From a checkpoint of a small sound classifier: depths [6, 6, 6], 26041 training examples.
Rows from block 7 of a small sound classifier, named by matrix and row number. Rows with one number belong to one channel. Each number is 500 + 25 x the weight over its row's rms, rounded and kept within 0 to 999. All counts start at 0. Numbers have three digits each. After the name is the row's rms in percent of the matrix's.
After each channel's rows are labels from the 100 clips, of 14976, where the channel reaches its highest value: "strongest on" is what is common among them. Only what is clearly more common there than usual is listed. The data: short read English sentences (LibriTTS-R). In brackets: how many of the 100, against the usual share in percent.
# convs0: first 3x3 conv (model.blocks.7.convs.0.weight, 112x112x3x3, each kernel summed), inputs 0-111
# convs1: second 3x3 conv (model.blocks.7.convs.1.weight, 112x112x3x3, transposed, each kernel summed), outputs 0-111

convs0.111 140:546502505473509510525502467541502452462516473508504482486475520530467462491458480501447500455504514490504504524468479471449514514453472501504474560502484487522476495471523478530452486510481454528475474480503510503462474519504526469494505501466497500458514495522507482513494504474472471475480502518516475518536508492535493486463506540453
convs1.111 127:548536526484508511566505450538555438493485478472465471517485496490477480525481526514516499483506497507506529538514479487474511512474501517540530556533495520535515524469496477562491507533492519507529516520510509514506466507523482489537485510513479518485493503510531483495512504499511475495497541491500499520554538514543506522502492543474
strongest on: voice: female (100 vs 54.1)

convs0.103 105:520489489494529503508447496529503504507471478482507478477527491489488494477489479485511458466497492489466510446476525502483465496476479508446515506496488484441463511463479490513492497441517513469503502496445468503472469517505502468502465500496503474454464512517440471495488450526494481513511495468490456446512447473523507477491498489485
convs1.103 121:470476461476483487500519483473465462470500472498486473497499505509460476472481479486475505492482492486516498521461501494481512479451466481499480491450454479504474494461507470491460478483503491509474469468530505478453461497457508467452512473476476455482498458469483485504452505482471466487464478518489482524479484478495472471464491462469
strongest on: voice: female (99 vs 54.1)

convs0.27 113:511501517501555516528470508532506503546504516493500525498499494501514553542556500524512501545538484492488510479526499511554494467535516516515512537515507509515515523484497525491549481513502527496521537530474480488544483516522510530519503478522513530543456487477513545499545488568536518516511513499495532485496511533497533519511495511554
convs1.27 116:482510486489491523528528460499492465501497467489433444505492486488544496474500481493461489504463481513506500518464494481503508533467479503523484517489447480528447521535515455494484486526491476519481503491579505498477530528498482454503485487477446489496506448500535500483492498481512466477453499495483521521506530516502509487466461498497
strongest on: voice: male (99 vs 45.9)

convs0.68 084:491492469502520476450499500507461486506502527498477514541459500500481546500544474493509507519501505527512475463523456485523501454532504484470507475468514476455543476499503510453527460467469511498490470487467513516509503475481504561455503457533498466541498465499470517508463501536468521482507498501502515483481465485489499475458514467525
convs1.68 100:524504485492531524546465500525485497511485505484514505529535475484513511507504494476539483488529479498496487445517542511523479558544489488486571501476524496472492515502469513497530522499530582474547537512494484478505503503469500513480492522544483486492484523493496496481480493542540490538462508487481488451473500541483509493512496480536
strongest on: voice: female (99 vs 54.1)

convs0.91 095:493469499514506475497484521501489523516482527479487531504488486488568540536544499483507487521533480484491501454514483519532489469546517505482495487503506500463536503559479536483541457493505498480493479498469486484514565455512491580488490451508510492539477455481499514495493485523491514523510493486482521470457491501474509500498501476541
convs1.91 081:522458496534521514512473524548467532511496510494520500493532513509535514493511489493516494498498484484490493404512541503529479536528512504448520510482519494461506508530483500485533514482521553496515554493483487483499536534491521496470497503536503492498471505500478488517476488528553516527453472504492505441492467536487505499503518471548
strongest on: voice: female (96 vs 54.1)

convs0.87 095:481477518501495520491461502487507494498475512459488500507502458458510524530525495471479464506528457474473509463500508516520464504503511517460478503524473498440504520516456518499503451469507481476493483497466465468505517470514471526523462449497485516516457466452471504468530456507497499521487476462457504465475468512465491510508476476527
convs1.87 072:522506512483555510471510498551465538503498504517539490512494506501533549486545490492504513528506506507508452446514502470574490521554486462485508483486518497476504478520486502479544490515483525496494521511508511507511526476471514516479509481530550510522518487496517515522501507551532501508498488502498497480485510528483517499459540478588
strongest on: voice: female (86 vs 54.1)

convs0.41 112:487462495480499511498466480501479491469474476465477465474488473475480504485503465471476472507469476460478490452481500479506472460485477493461464479492461473465469505498471469484488456480486474470475488477479472464479502445510470484486481450472489491523468461455474493476507470501502482478490461478471502454471473507476473473493475499505
convs1.41 069:544490518485553514466528504561505520520501497502514495535510522529519532492534516472516511499524523531512473446501517495549497503557482477485552486515506511482483492500488516480553511502503561518518518520503524514480500504506537505520502507539531521479525535522503478532528497550526505513494493516533488490493500526510513511474529449563
strongest on: voice: female (84 vs 54.1)

convs0.39 097:524490490497534508508449500529508505507477484487510479482532493494510498478495484486515463464492492493468515437475529504482465499482486512445520505494493483436465510476479488513495496440522520467505500499450470509476480521502505466504469498500508473454464511520443467499488452532492486509513500473491455439510447467520506474493509487487
convs1.39 128:473469457478484492502522480479460466472500472501490472488499502506467478463481473489483504489477493482515499522458502487482513479458459485499481482450454471507475494467505470493464477485505491509477467464527509477456466495463506472447512473471476456487505459469485492501453503484470464484467472515490478527477486472490468465467490462472
strongest on: voice: female (99 vs 54.1)

convs0.99 094:474470509508490501488496511483488514507502521490488507513484509508549520535528494472498498511522486499517497460517486520519503443537514510467479479515494487450530508547490521481519441473491480496486472485498501497520553443520502559488501437503520505535471447442472508519498500501494511511505469507484518482447465516447485495518517472524
convs1.99 120:512494496515532510498465529541459536518478539489525520515521495493517535506527489488509478513516488495478487437524528508538468543557513486469530505480515498470532499501475523462541517493514548474519534519464482488515508490475507546477479497536511500526475493503499517500491475540542528531470496478490508443493493535487510505485506469558
strongest on: voice: female (96 vs 54.1)

convs0.24 103:542511486478538478484524451545500437499524483529495476497448512517437517493515489531501525522477513497512456539504452465511525505501485454528511498482510486529504458452516462475500493520453511527501494506488518491491453513473521496501527494509487486523530470531514518508497523524509481448472517525509528534527526519522512498477504521509
convs1.24 121:486440471517460486486469487464478483489494463497491477461500508514526488468488460485482467493484495456476518466451494511482482489486469521482470508469505465497468494539500487539486508498514481488470504449468469468450543488491512481458490516468501453502458508471496512502467474479495472493515448495499499467504494498497484449508484452480
strongest on: voice: female (93 vs 54.1)

convs0.81 117:498473502504516512517476510509504509525468515479483516485497464460575523502525478488508468525527456483478510466503502525534468523530509518495500500521492474488508518557458522489528506518507505469505522504507471471516561494532469552514467497493473512525480474474527516463539469527530509522483492464463523476462514530467499495520457501533
convs1.81 084:540501501504519508475531502547492530496509482520550478507486536541568522470527487513515512507522534524523485462514507472542511476512495486467514512493465485475464507557509484514501450470486511525522498522508525530500564531490542484505522479521545504503516473501476522537518505508490498512505499519541490503499461491485525504523539498557
strongest on: voice: male (94 vs 45.9)

convs0.90 091:529500542514538490510455507529524508546489507494489510485513475483480541520541527490490472529525497482463516471501496505544474485531518514468494526542502535467494501451492519526546481476512501494495523509441468485541449531525494516530478485500486532521458500521472514473523472539522503514497500479490519471530478507531534522502477502549
convs1.90 106:504502467461523495525516480517474464483478486464429484508508459459487523483525475489478505505502473491509484526473512491507502511459474479526489495472444481520471498479481493470484465510506495493478506478530502484484476480458459473473495459485434478501495452480513483466460507522513474502433487494465517522474522516477504482472469479501
strongest on: voice: male (95 vs 45.9)

convs0.47 110:522483483488526503507451495525501506504475476487505477476525496496492490471487475485509466465493499485468508447470525498481467493477476503441511499489489474440460507470483486507488491436519507474498495493454473505464475512501505463495470498492506467455465509516434471499482455520489479510510491476495455448510442469513503467492505488483
convs1.47 115:473469463480484483501523488476456466477499473498488475504503510514447474469480479480475505486482495496517498510461503495484513474450471483498482493452455477498474494456512468486466480481504494508476475465528510483455453495461510466453512476481480453479497457467481479510452507485479470486470475520491480518481482482496474469463497458472
strongest on: voice: female (99 vs 54.1)

convs0.17 118:549496507481536477523457484545506484485457477462471472488497453448458513486512500491508462506498462475458501489483491486503453513479480496496514534500473502487467497479452489503502488506500518459509513504466465474493485504491459466511452485496475507501476479518501467459513460522518474505480507449462510467545509515550505508494468527504
convs1.17 069:571494496502562527552527500562524495526495478486515482545504528521508521488529509511517526508497514525539506522517504477521518469489494507531527546479491507534464523480491475553527472502502523507519522513537528533504477515500503434500526482533536506500503509484503470537500523546521497498510513519518486524488501502483498512513561483522
strongest on: voice: female (97 vs 54.1)

convs0.108 097:497482477505503526504453500503481506488460494474498480500525472469517478468472478479500462455504459502459508440496525520461457515473493513468523499490487472449479513482456498488481497465524521454511506505466463492488484515499478480489455502513487476456470510495472455474488453500504498519490496455466457451501474472501491483498481475466
convs1.108 113:456473470473483526479530490474468495467514470518507467491497514521513476465478479489466505488462514483513497528455506481486518496465452488509476477460456487518464505508525473490472477512500485517472454466553520490457506507472523473443504481467503462485519456487511495513456513483461470484493466523508481526491510472495477469473509465480
strongest on: voice: female (86 vs 54.1)

convs0.42 107:521488485496529505504448495528499499500472480481506478480523490489496493473486473481500455459499489491460513446477521503475459502482478510451515511493488471446469509465478492511493494449520514474503499499446466504468468523503500480500457499495500470453466510521451469490486442524495481515506495465488458445519455476525511473490494490484
convs1.42 130:463483463474484495498523482475469465462501468499484472489499504508470469474475484492472503486479496487509495531458501492479511489445463484501481488456444483506473493472509472493453478489501490512479460469536506481450471501458506467454505479472475454479504459476489487500451506480465465487470481511493480529491488471494476471468487469468
strongest on: voice: female (92 vs 54.1)

convs0.19 097:502481514490499511488463488493495477482457480451480477486509460454478485496482498475472453460515463470459497472471507508472453510475487495478495516517463511461472490488446506491481470478507495461493482492480465473475485491496463472497447478482473502464463503473484465462484449496479474513479493447465466473503488483502485504481469498479
convs1.19 066:535494493496541499470537506553480516511514489514507484540474520515483531490530499517463547528471516521543473503495486461557528479510484468517486474474519496511493498502516476520538476513479504528467513490535526520483502501480510495479554486524542492529507470492510514533496546526518511492512484538517510528514510505517503499438553477560
strongest on: voice: female (93 vs 54.1)

convs0.74 091:580500504462551454505488464571507471532526469521493465483470502510431523487517485498530498504503518494497478502500455465518503523493475478506520535500494491510474482444512474516523492509466522509514538505465498508512446485510529498514501491512517507489484492512499483508529495534553467482527508508504503503541516533531516497478521523516
convs1.74 128:521502480459509516560521454517505440478496447483486448526490507505492489472486492470494505463471489505521496512487498460467510500456465499484521523471480493488449505465511459512472504469492523506505479504527516497473465513470503438503501491506478481477493472474469457506472510499483446475456494505489468521493473465507475499460504489478
strongest on: voice: female (95 vs 54.1)

convs0.78 090:492466476489491529503465493488470488488463491461474471478504459454533468476470468475484473460504439482463502454485500516467469504476489515483503508493481470466488493495451492486478476480506501450496497502480466474479498515501455495475465483495461473464472494476485469461489468484496489510467483464452467463492488488486486475497465484472
convs1.78 082:484495489490498541473542494496490507462519478531530454498483513523538497470498493513480517503456534492525497526473489482507521491494467492499493476481459491511471512556524464522479465506489502527480439485556532507466554530476525484471513476482526477502543463507505520513479523500440478476510475517526473526522498451517502484472516492508
strongest on: voice: female (91 vs 54.1)

convs0.85 086:477473489464520523470479473492493478448484470465470456477480463465473528482525467495499494512465484472488486472493499474508486467477468485475485474480459483470468495484487464484482449468476500482494469496457484475481484462492460472504499449494486494543469468457466499470516493523481467470499474489473513475475466499483475489477473488510
convs1.85 075:552480504506535525488517544555476551519495520497524516553511523512526523495523497471510522495502507544531479470506519505537499494560496488492519467498551511475487498508480510491552528499510532519497496497532518520489512515488524498485518522546558507490512542508503472533500513528493535512507478508518477492477504502493499503478558445550
strongest on: voice: male (99 vs 45.9)

convs0.12 171:487474509505492506510500504492489514506497509502488507482476495496585500516499483489483493509502482482495496503499484507506500504526509510546470488524503489543513501575497505494512502583479476498483507494535492473522578497532497534507497492477487518514490468472590508490540503490518509490480458498483521505481576535472491494524482490506
convs1.12 167:492465500533488483452502513506468512508465511483472511507493495494588524498522494504503461518505487487478515481491487519507475506508507522497509473495505499508514488605480510501514489521502513469506510473525477478486608523514496513472485496507488493534496473493525529486481468493507513495491465476491531488511511511475529492515464442515
strongest on: voice: male (97 vs 45.9)