config = dict(
    arch='preact_resnet',
    model='sound classifier',
    dataset='short read English sentences (LibriTTS-R)',
    train_examples=26041,
    gain_aug_db=6,
    noise_aug=0.01,
    time_shift_ms=50,
    n_mels=64,
    hop_length=320,
    input='log_mel',
    spec_augment=False,
    win_length=400,
    targets=['voice'],
    num_classes=2,
    norm='batchnorm',
    hidden_act='hardswish',
    depths=[6, 6, 6],
    kernel_size=3,
    stem='deep',
    avg_pool_shortcut=True,
    widths=[64, 112, 192],
    loss='cross_entropy',
    init='trunc_normal_002',
    residual_init='none',
    optimizer='adamw',
    learning_rate=0.0034,
    beta1=0.8,
    beta2=0.95,
    eps=1e-08,
    max_grad_norm=1.0,
    max_steps=40000,
    batch_size=64,
    epochs=98.3,
    lr_schedule='linear',
    final_lr_fraction=0,
    warmup_steps=2000,
    weight_decay=0.0,
)
Rows from block 8 of a small sound classifier, named by matrix and row number. Rows with one number belong to one channel. Each number is 128 + 32 x the weight over its row's rms, rounded and kept within 0 to 255. All counts start at 0.
After each channel's rows are labels from the 100 clips, of 14976, where the channel reaches its highest value: "band" is the frequency band that holds the peak; "top examples" is what is common among them. Only what is clearly more common there than usual is listed. The data: short read English sentences (LibriTTS-R). In brackets: how many of the 100.
# convs0: first 3x3 conv (model.blocks.8.convs.0.weight, 112x112x3x3, each kernel summed), inputs 0-55
# convs1: second 3x3 conv (model.blocks.8.convs.1.weight, 112x112x3x3, transposed, each kernel summed), outputs 0-55

convs0.1 [118 136 145 117 134 131 110  81 103 125 140 101 130  81 123  73  77 112 111 110  61  58 175 156 151 157 146 113 124  84 150 155  71  91  80 122  76 126 116 134 153  80 142 141 127 124 102 129 118 146  89 139  77 123 132 185]
convs1.1 [165  88 135 137 154 140  43 149 168 194 106 180 125 145 134 163 150 163 104 135 173 164 131 154  77 150  84 130  70 144 152 152 185 127 148  98 100 126 142  99 191 137 100 105 114  92 132  94  42 103 113  87 116 127 106 148]
band: 1000 to 2000 Hz (73)
top examples: voice: male (73)

convs0.38 [114 152 116 125 137 115  56  76 118 119 155 114 180  80 113  98 128 124 109 120  77  69 116 155 152 147 117 110 108  78 142 127  67 112  62  91  98 147 107 137 156  84 189 182 138  98 124 132 102 119 132 126 129 111  74 109]
convs1.38 [147 156 136 125 120 155 140 166 100 139 132  70  44 143 117 119 121  73 142  94 155 152 189 111 152 123 136 160  87 146  89 107 148 149 179 143 137 122 108 122 103 154 141  56 137 148 126 121 106 135  22 141 116 104 156 170]
band: 0 to 250 Hz (100)
top examples: voice: male (100)

convs0.91 [137 122 155 107 148 124 138  64 121 148 137 121 148  82 139  70 106 122 120 112  65  65 172 167 148 172 132 111 134  83 170 142  73  98  77 134  87 140 116 128 174  68 113 162 130 139 116 125 139 153 103 137 102 140 140 165]
convs1.91 [191 168 110 114 175 136 118 168 120 190 150 142 127 129 126 133 156 128 154 137 173 173 182 145  81 156 120 159 127 161 145 174 179 163 176  83 115 169 146  79 177 153 119 121 122  83 121 133 146  96 115 106 114  94 126 191]
band: 1000 to 2000 Hz (54)
top examples: voice: male (92)

convs0.25 [138 122 117 112 129 132 140  77 127 140 129 131 138  62 140  75 115 126 117 125  63  57 192 137 127 139 113  99 127  72 124 137  66  98  71 116  82 112 129 121 140  55 142 138 127 116  91 124 135 125 105 108  78 137 125 185]
convs1.25 [199 152 162 131 170 153 127 186 100 198 171 124 111 148 107 150 160  87 167 113 170 174 191 130 126 133 145 151 128 162 128 138 178 166 176 123 128 158 117  92 149 168 118 108 132 114 108 143 162 149  99 143 107  94 147 175]
band: 1000 to 2000 Hz (92)
top examples: voice: male (92)

convs0.85 [105 103 114 130 125 143 133  88 144 113 129 134 131  74 140  76  84 149 120 122  70  61 215 144 107 151 101 110 127  84 149 139  70 103  97 137  74 119 130 141 155  78 140 155 126 142  87 128 110 136 107  92  75 134 139 214]
convs1.85 [189 141 150 128 163 133  81 168 125 200 134 167 123 134 107 149 164 109 162 112 182 174 216 154 102 157 118 149 133 155 133 156 169 180 168 106  86 148 128 100 173 139  95 138 131 100  92 149 127 137 103 123 105  93 123 200]
band: 1000 to 2000 Hz (67)
top examples: voice: male (94)

convs0.9 [114 128 175 142 141 115 111  94 151 130 149 142 154 116 155 104  96 159 121  98 102 104 204 182 163 185 152 111 145 120 185 140 115 121 106 133  78 157  96 132 189 109 116 172 149 151 135 145  90 173 124 159 114 144 142 190]
convs1.9 [115 116  87 101 145 107  75 137 145 145  82 160 125  92 136 124 115 181 124 146 130 122 158 178  82 179 100  97  82 113 151 185 149 146 128  66  69 101 157 123 179 106 154 145 109  86 123  83  72  68 112  82 119  92  97 180]
band: 250 to 500 Hz (95)
top examples: voice: male (93)

convs0.5 [163 143 140 130 183 101 111  88 117 170 133 128 129  93 140 105 118 120 125 106  68  61 169 190 150 193 151 125 144  94 189 107  77 104  79 128  97 133 102 117 177  75 123 151 140 131 132 154 126 142 117 149 104 147 115 163]
convs1.5 [193 167 123 113 161 135 129 157 135 188 156 113 108 135 109 137 153 138 170 112 168 167 205 142  99 149 130 166 147 152 109 169 143 179 170 100 115 148 116  76 136 130 115  98 124 111 129 146 112  98  88 127 136  57 143 191]
band: 250 to 500 Hz (100)
top examples: voice: male (99)

convs0.10 [162 120 151 137 160 133 149  76 136 168 148 120 163  88 141  79  79 139 130 125  78  82 153 182 155 189 140 115 137  90 169 153  86 117  90 144  57 137 122 130 181  83 130 157 139 155 139 155 144 153 117 140 104 125 161 175]
convs1.10 [110  93 135  96 163  91 103 150 108 156  98 170 154  84 111 104 135 130 114 120 134 127 154 143  96 144 107  70  80 128 133 162 150 123 141  65  35  97 109  75 197 117 160 163  99  80 102  71  97 104 119  96 118  87 100 182]
band: 250 to 500 Hz (97)
top examples: voice: male (97)

convs0.30 [161 103 152 111 178 138 134  65 103 178 142 105 155  94 126  65 110 103  92 112  90  85 135 177 149 180 129 103 100  97 174 138  83  83  80 127  93 125 120 125 194  83  85 164 127 137 142 113 145 154 102 136 120 120 140 114]
convs1.30 [168 167 101 134 163 150 128 183  96 172 140  96 125 125 117 109 115  88 168 114 170 170 160 142 115 155 134 168  93 169 137 134 170 184 181  93 140 141 112  87 177 162 137  98 147  94 142 101 123  94  66 109 120  75 130 160]
band: 250 to 500 Hz (100)
top examples: voice: male (99)

convs0.0 [ 98 130 133 135  89 137 108  67 121  98 132 108 142  71 124  89 108 116 130 124  75  63 208 114 140 114 136 105 121  81 111 138  46 126  77 115  51 126 116 146 124  75 141 135 131 128  83 128 118 138 127 128  65 133 116 180]
convs1.0 [ 93 110 129 103  81 174 100 185 110  92 110 116  88 153 103 148 138  67 105 117 131 139 205 108 108 119 110 122  80 143 126  74 157 116 154 134 125  96 133 124 145 161 105 125 105 123  95  84  95 115  65 120  98  83 153 212]
band: 0 to 250 Hz (100)
top examples: voice: male (100)

convs0.3 [115 112  60  84 146 104  79 123 108 119 121 104 103 131 111  95 137 117 119 102 136 134  19 145  96 140 110 128 171 146  96 125 145 137 145  61 123 148  97  92 108 146 130  82  87  59 113 158 101  56 118  90 105 125  66  51]
convs1.3 [179 121 146 129 146 200 171 123 147 181  79 156 137 157 150 145 169 117 196 100 161 144 142 106 132 111 100 109 131 126  73  97 105 190 169 130 117 126  96 106 126 110 174 147 127 127 135 173 108 134 179 144 111 128 121  92]
band: 0 to 250 Hz (100)
top examples: voice: male (99)

convs0.49 [165 104 142 137 180 102  94  89 146 166 111 157 183 143 152 131 156 163 126 103 140 141 148 200 170 203 136 103 127 134 191 148 135 136 124 107  79 158  93 132 201 128  77 194 146 118 134 118 118 139 147 145 106 163 103 118]
convs1.49 [121 176  99  93 143 108 164 107 122 148  92  93 107  75 133  73  83 140 161 152  88  87 152 157 115 159 113  97 121 114 119 171  97 136 110  91  75 126 159 125 160 101 192  95 122  88 110 146 103  87  52 115  79  89 128 145]
band: 250 to 500 Hz (85)
top examples: voice: male (77)