Rows from block 7 of a small sound classifier, named by matrix and row number. Rows with one number belong to one channel. Each number is 500 + 50 x the weight over its row's rms, rounded and kept within 0 to 999. All counts start at 0. Numbers have three digits each.
After each channel's rows are labels from the 100 clips, of 14976, where the channel reaches its highest value: "band" is the frequency band that holds the peak. Only what is clearly more common there than usual is listed. The data: short read English sentences (LibriTTS-R). In brackets: how many of the 100.
# convs0: first 3x3 conv (model.blocks.7.convs.0.weight, 112x112x3x3, each kernel summed), inputs 0-111
# convs1: second 3x3 conv (model.blocks.7.convs.1.weight, 112x112x3x3, transposed, each kernel summed), outputs 0-111

convs0.64:565514434389515435499460442559521453489505416505528415455502493501457507443495471500606480419442516462490448491488512407456476518431405417470585470441513431474433463464501406546483509470462576508584522535497471501449467457435514386506486494515518424402435525440470410502479471523504415443544487485495410480577484438576525436446544469470
convs1.64:466409435489480508627522527468429497482550491528536474584480549555490440427432407427479525417435496567560497503473482476411526469456479479461493541424558431486453520463538442462470559449481495552489471460547539565459459491481577405442541542521567443435467528493448419559468528452468504448507426539541433519459456429497411436484570452392
band: 0 to 250 Hz (100)

convs0.89:519496525445600410401511428506494402516517436481410466480428502508402591522595512524494519543505529495508438537474413438554532478533469419544522510486465559551464403437537475469537438541424556533512449519476519477451416521431517515504502461525463505551480465496547529503470524632437442447486526527495516534550544477572594518366483464576
convs1.89:492503479533490508632464526520458547458446554438470529577531435424522418556436487440479473400422393520520517506512512536462455573567522516511505476488591544480545493454450488551519575510527530471492513467603480500477455530447464516427461560528445499413427612493510379471408481442538576496369496440433448495443529545473466518492501497473
band: 250 to 500 Hz (100)

convs0.76:573462493461606468457486452583458452475480493463414449471426434432424619472612446544532506570473439448484457468472427440563487444503458464496488499473462482475495475487486464430535407490420520467472482471426491437470487430472457540461508393502433483616468407470486533447489508624492469461444492491421565486475488526520487475432453514564
convs1.76:623480522511562571625470532614512538528474503465576526582544531523557510509510543475539487462514517509512492434540540500544466516559496502448630555503551538462470556524476544568567551468533643520594537529552496503489521566485533459515498550593536523448477606507469428549499487565539534536478526492529385460460480488484488525516578404585
band: 0 to 250 Hz (62)

convs0.10:405438417492474474395541532416491530483531515497547524523443552551416506510516475500589551420488558550570415507570453468479555484500503423485532418412514399464543423465549497480496480417441550550557473526493550560518460441422529495483548477566576438468481546455428485559481540500473521445585475561560417542452430464467500459513561412511
convs1.10:534414515540520543533494551537377549503534524539485488592458556526581492489477398445460503459444463559544526419505469504524505589596528535478481419510617477437517509525513477476560568511468527531516531502567521564500550563601541494460535554545623514482518482578529443567514500518568570432474420490516468467512510555504485487380574408551
band: 0 to 250 Hz (100)

convs0.46:444461393444504441398461482481520471456475469441486471490463485487416512526508452525566474408504496477492408446505465454482485482457445399475539449395474418441494399444481480551476430439456547492543465511475476483434437425395470486497481419542494412428421456379451472487460463509455458443500484486480383459463451443476542461452489451522
convs1.46:513460524480452567613526533533474567524569520540563477591481554542551407462404414453523537419481479576593486500511452481507536476537472491475580521503578476473452497520507503492544567475473554564557499551599570593526507548560568447521553549561595541425458545524490465593563553447528526460485456526543416517504466490516458514435611457502
band: 0 to 250 Hz (100)

convs0.60:511469543481574507506402480533524481558460489423441488450505433440478568541574485519471448582546458428418506425477492518602433476538504521495484528546489514471474508416446519500568470478507507449507567541395425435539416493527458528542445484484465552552391474443485564437577422591584478523478488438454565417447495575455537523483436513595
convs1.60:499547471474579508472579451555445451520430464431387398557481487477493560486577502514407537531444495563557468483463489454570519509445474457535448444451377494508421498502484431490502391500467462491444520481635543539474501534453424384464498410489468475497484372460510478515449528557520458468441522497496528518501493524505542502386503475577
band: 250 to 500 Hz (100)

convs0.50:579502522474590508583447500577517481561512500491489505468519484496369574540584470507455494561550455466467544500480506504586480456551500536532497634517514471530503538351505519581578457519523508509496559513408460460503345576540508504514505467494468528554426469480520553491537471583546491516441491496459543476599511552598565495463476542592
convs1.50:487529481455438505576555451495526457498476429435382426554476445460461442470462465473419514480432449550557510586449470468476516446474446484592462527490457487568415515418504436548476450549490434531480487504583546543470421573494452436530495417483426486462496446554555446465503509387505456446438504487476512580586555500570426509402469522434
band: 250 to 500 Hz (99)

convs0.73:438427487462474523492435467458459490424449453433464432437483446450460480474486429442431441494436461421442485424460510467491443428459453483417431457478421454431446501485458445480465424445480432452448458455468444442460485400512438459479452417426467487520440439417436492448522446472486455460486410449459482426431432492437445444477443497494
convs1.73:593456519496599504413574533635492558534510491507536510572516578562536566489578535453516536496521551580552458442510535517605515479626492463472540462532556513460468489524477533477610518493523563548491503506536558552464519509513572493510526511564596523476567563594504470589531516577501536511520466538587471497505488519516515512457577409618
band: 0 to 250 Hz (99)

convs0.22:553439501474589505470459477575452475425465497455412461464461437429478609452604461502522484560452432444471482450475474461541467423488464484459479484483420492453503495510465461437499386455466509454468455462429473434469518436496445515461490372493466493634444390450443508451495492605482496469446475471417567447477450518502452465454459523546
convs1.22:615491507493601578546519535634500553525496498488574535581547541535559548501548541482555511480530533526520469437534565497582485497582488491452635505505534525454452539513462556521572527483537643543588524541558519509486518540498556484507502507600535519460518582521490455556510500614529517547471514508546418486466496499486494525498574401614
band: 0 to 250 Hz (64)

convs0.37:524421489446597514422477452538525454425486430448439422481474451451400621469608476477575498533472475470512471435478501445550476501449424480456517473486419499430436490476494458440498410461473573468517456522405493464446481389463451446529501416526509489579429450410462460481524502641477437489511480486463543458479470505488478510450498472560
convs1.37:588475523499566566544513523595457554537506525486531472620518542528533528496515501390525505458487493561551464408544529468553480501585483499458590479498590536450459520478471503472591575489498625517552540528551526525506480514486540471498512552614571541448482578446496398551501501561556530503468474494522417470443492514478457532454591367588
band: 0 to 250 Hz (100)

convs0.86:501491574544572451486444540508531531608489536483471555498483482491547601545605564463480465597544496495456517450524460526625465420621557536480494479569542593450523480483501554492634485491508512484503543530426456482577483530551507561553460483519479564582444471500505562478548463602532540505517512470495588460499503528513571556491464443623
convs1.86:492490446424548447503533490538417476492455505450367514491524437438483537464551440466421504519523467476502442503444534484548495506451447441532444421436411458525440478495455521422497426524519470487424540416572497479458489466393445478419495425469393462476461425439531434459413500549563472533385472491457540518443540584436531476464463445551
band: 250 to 500 Hz (99)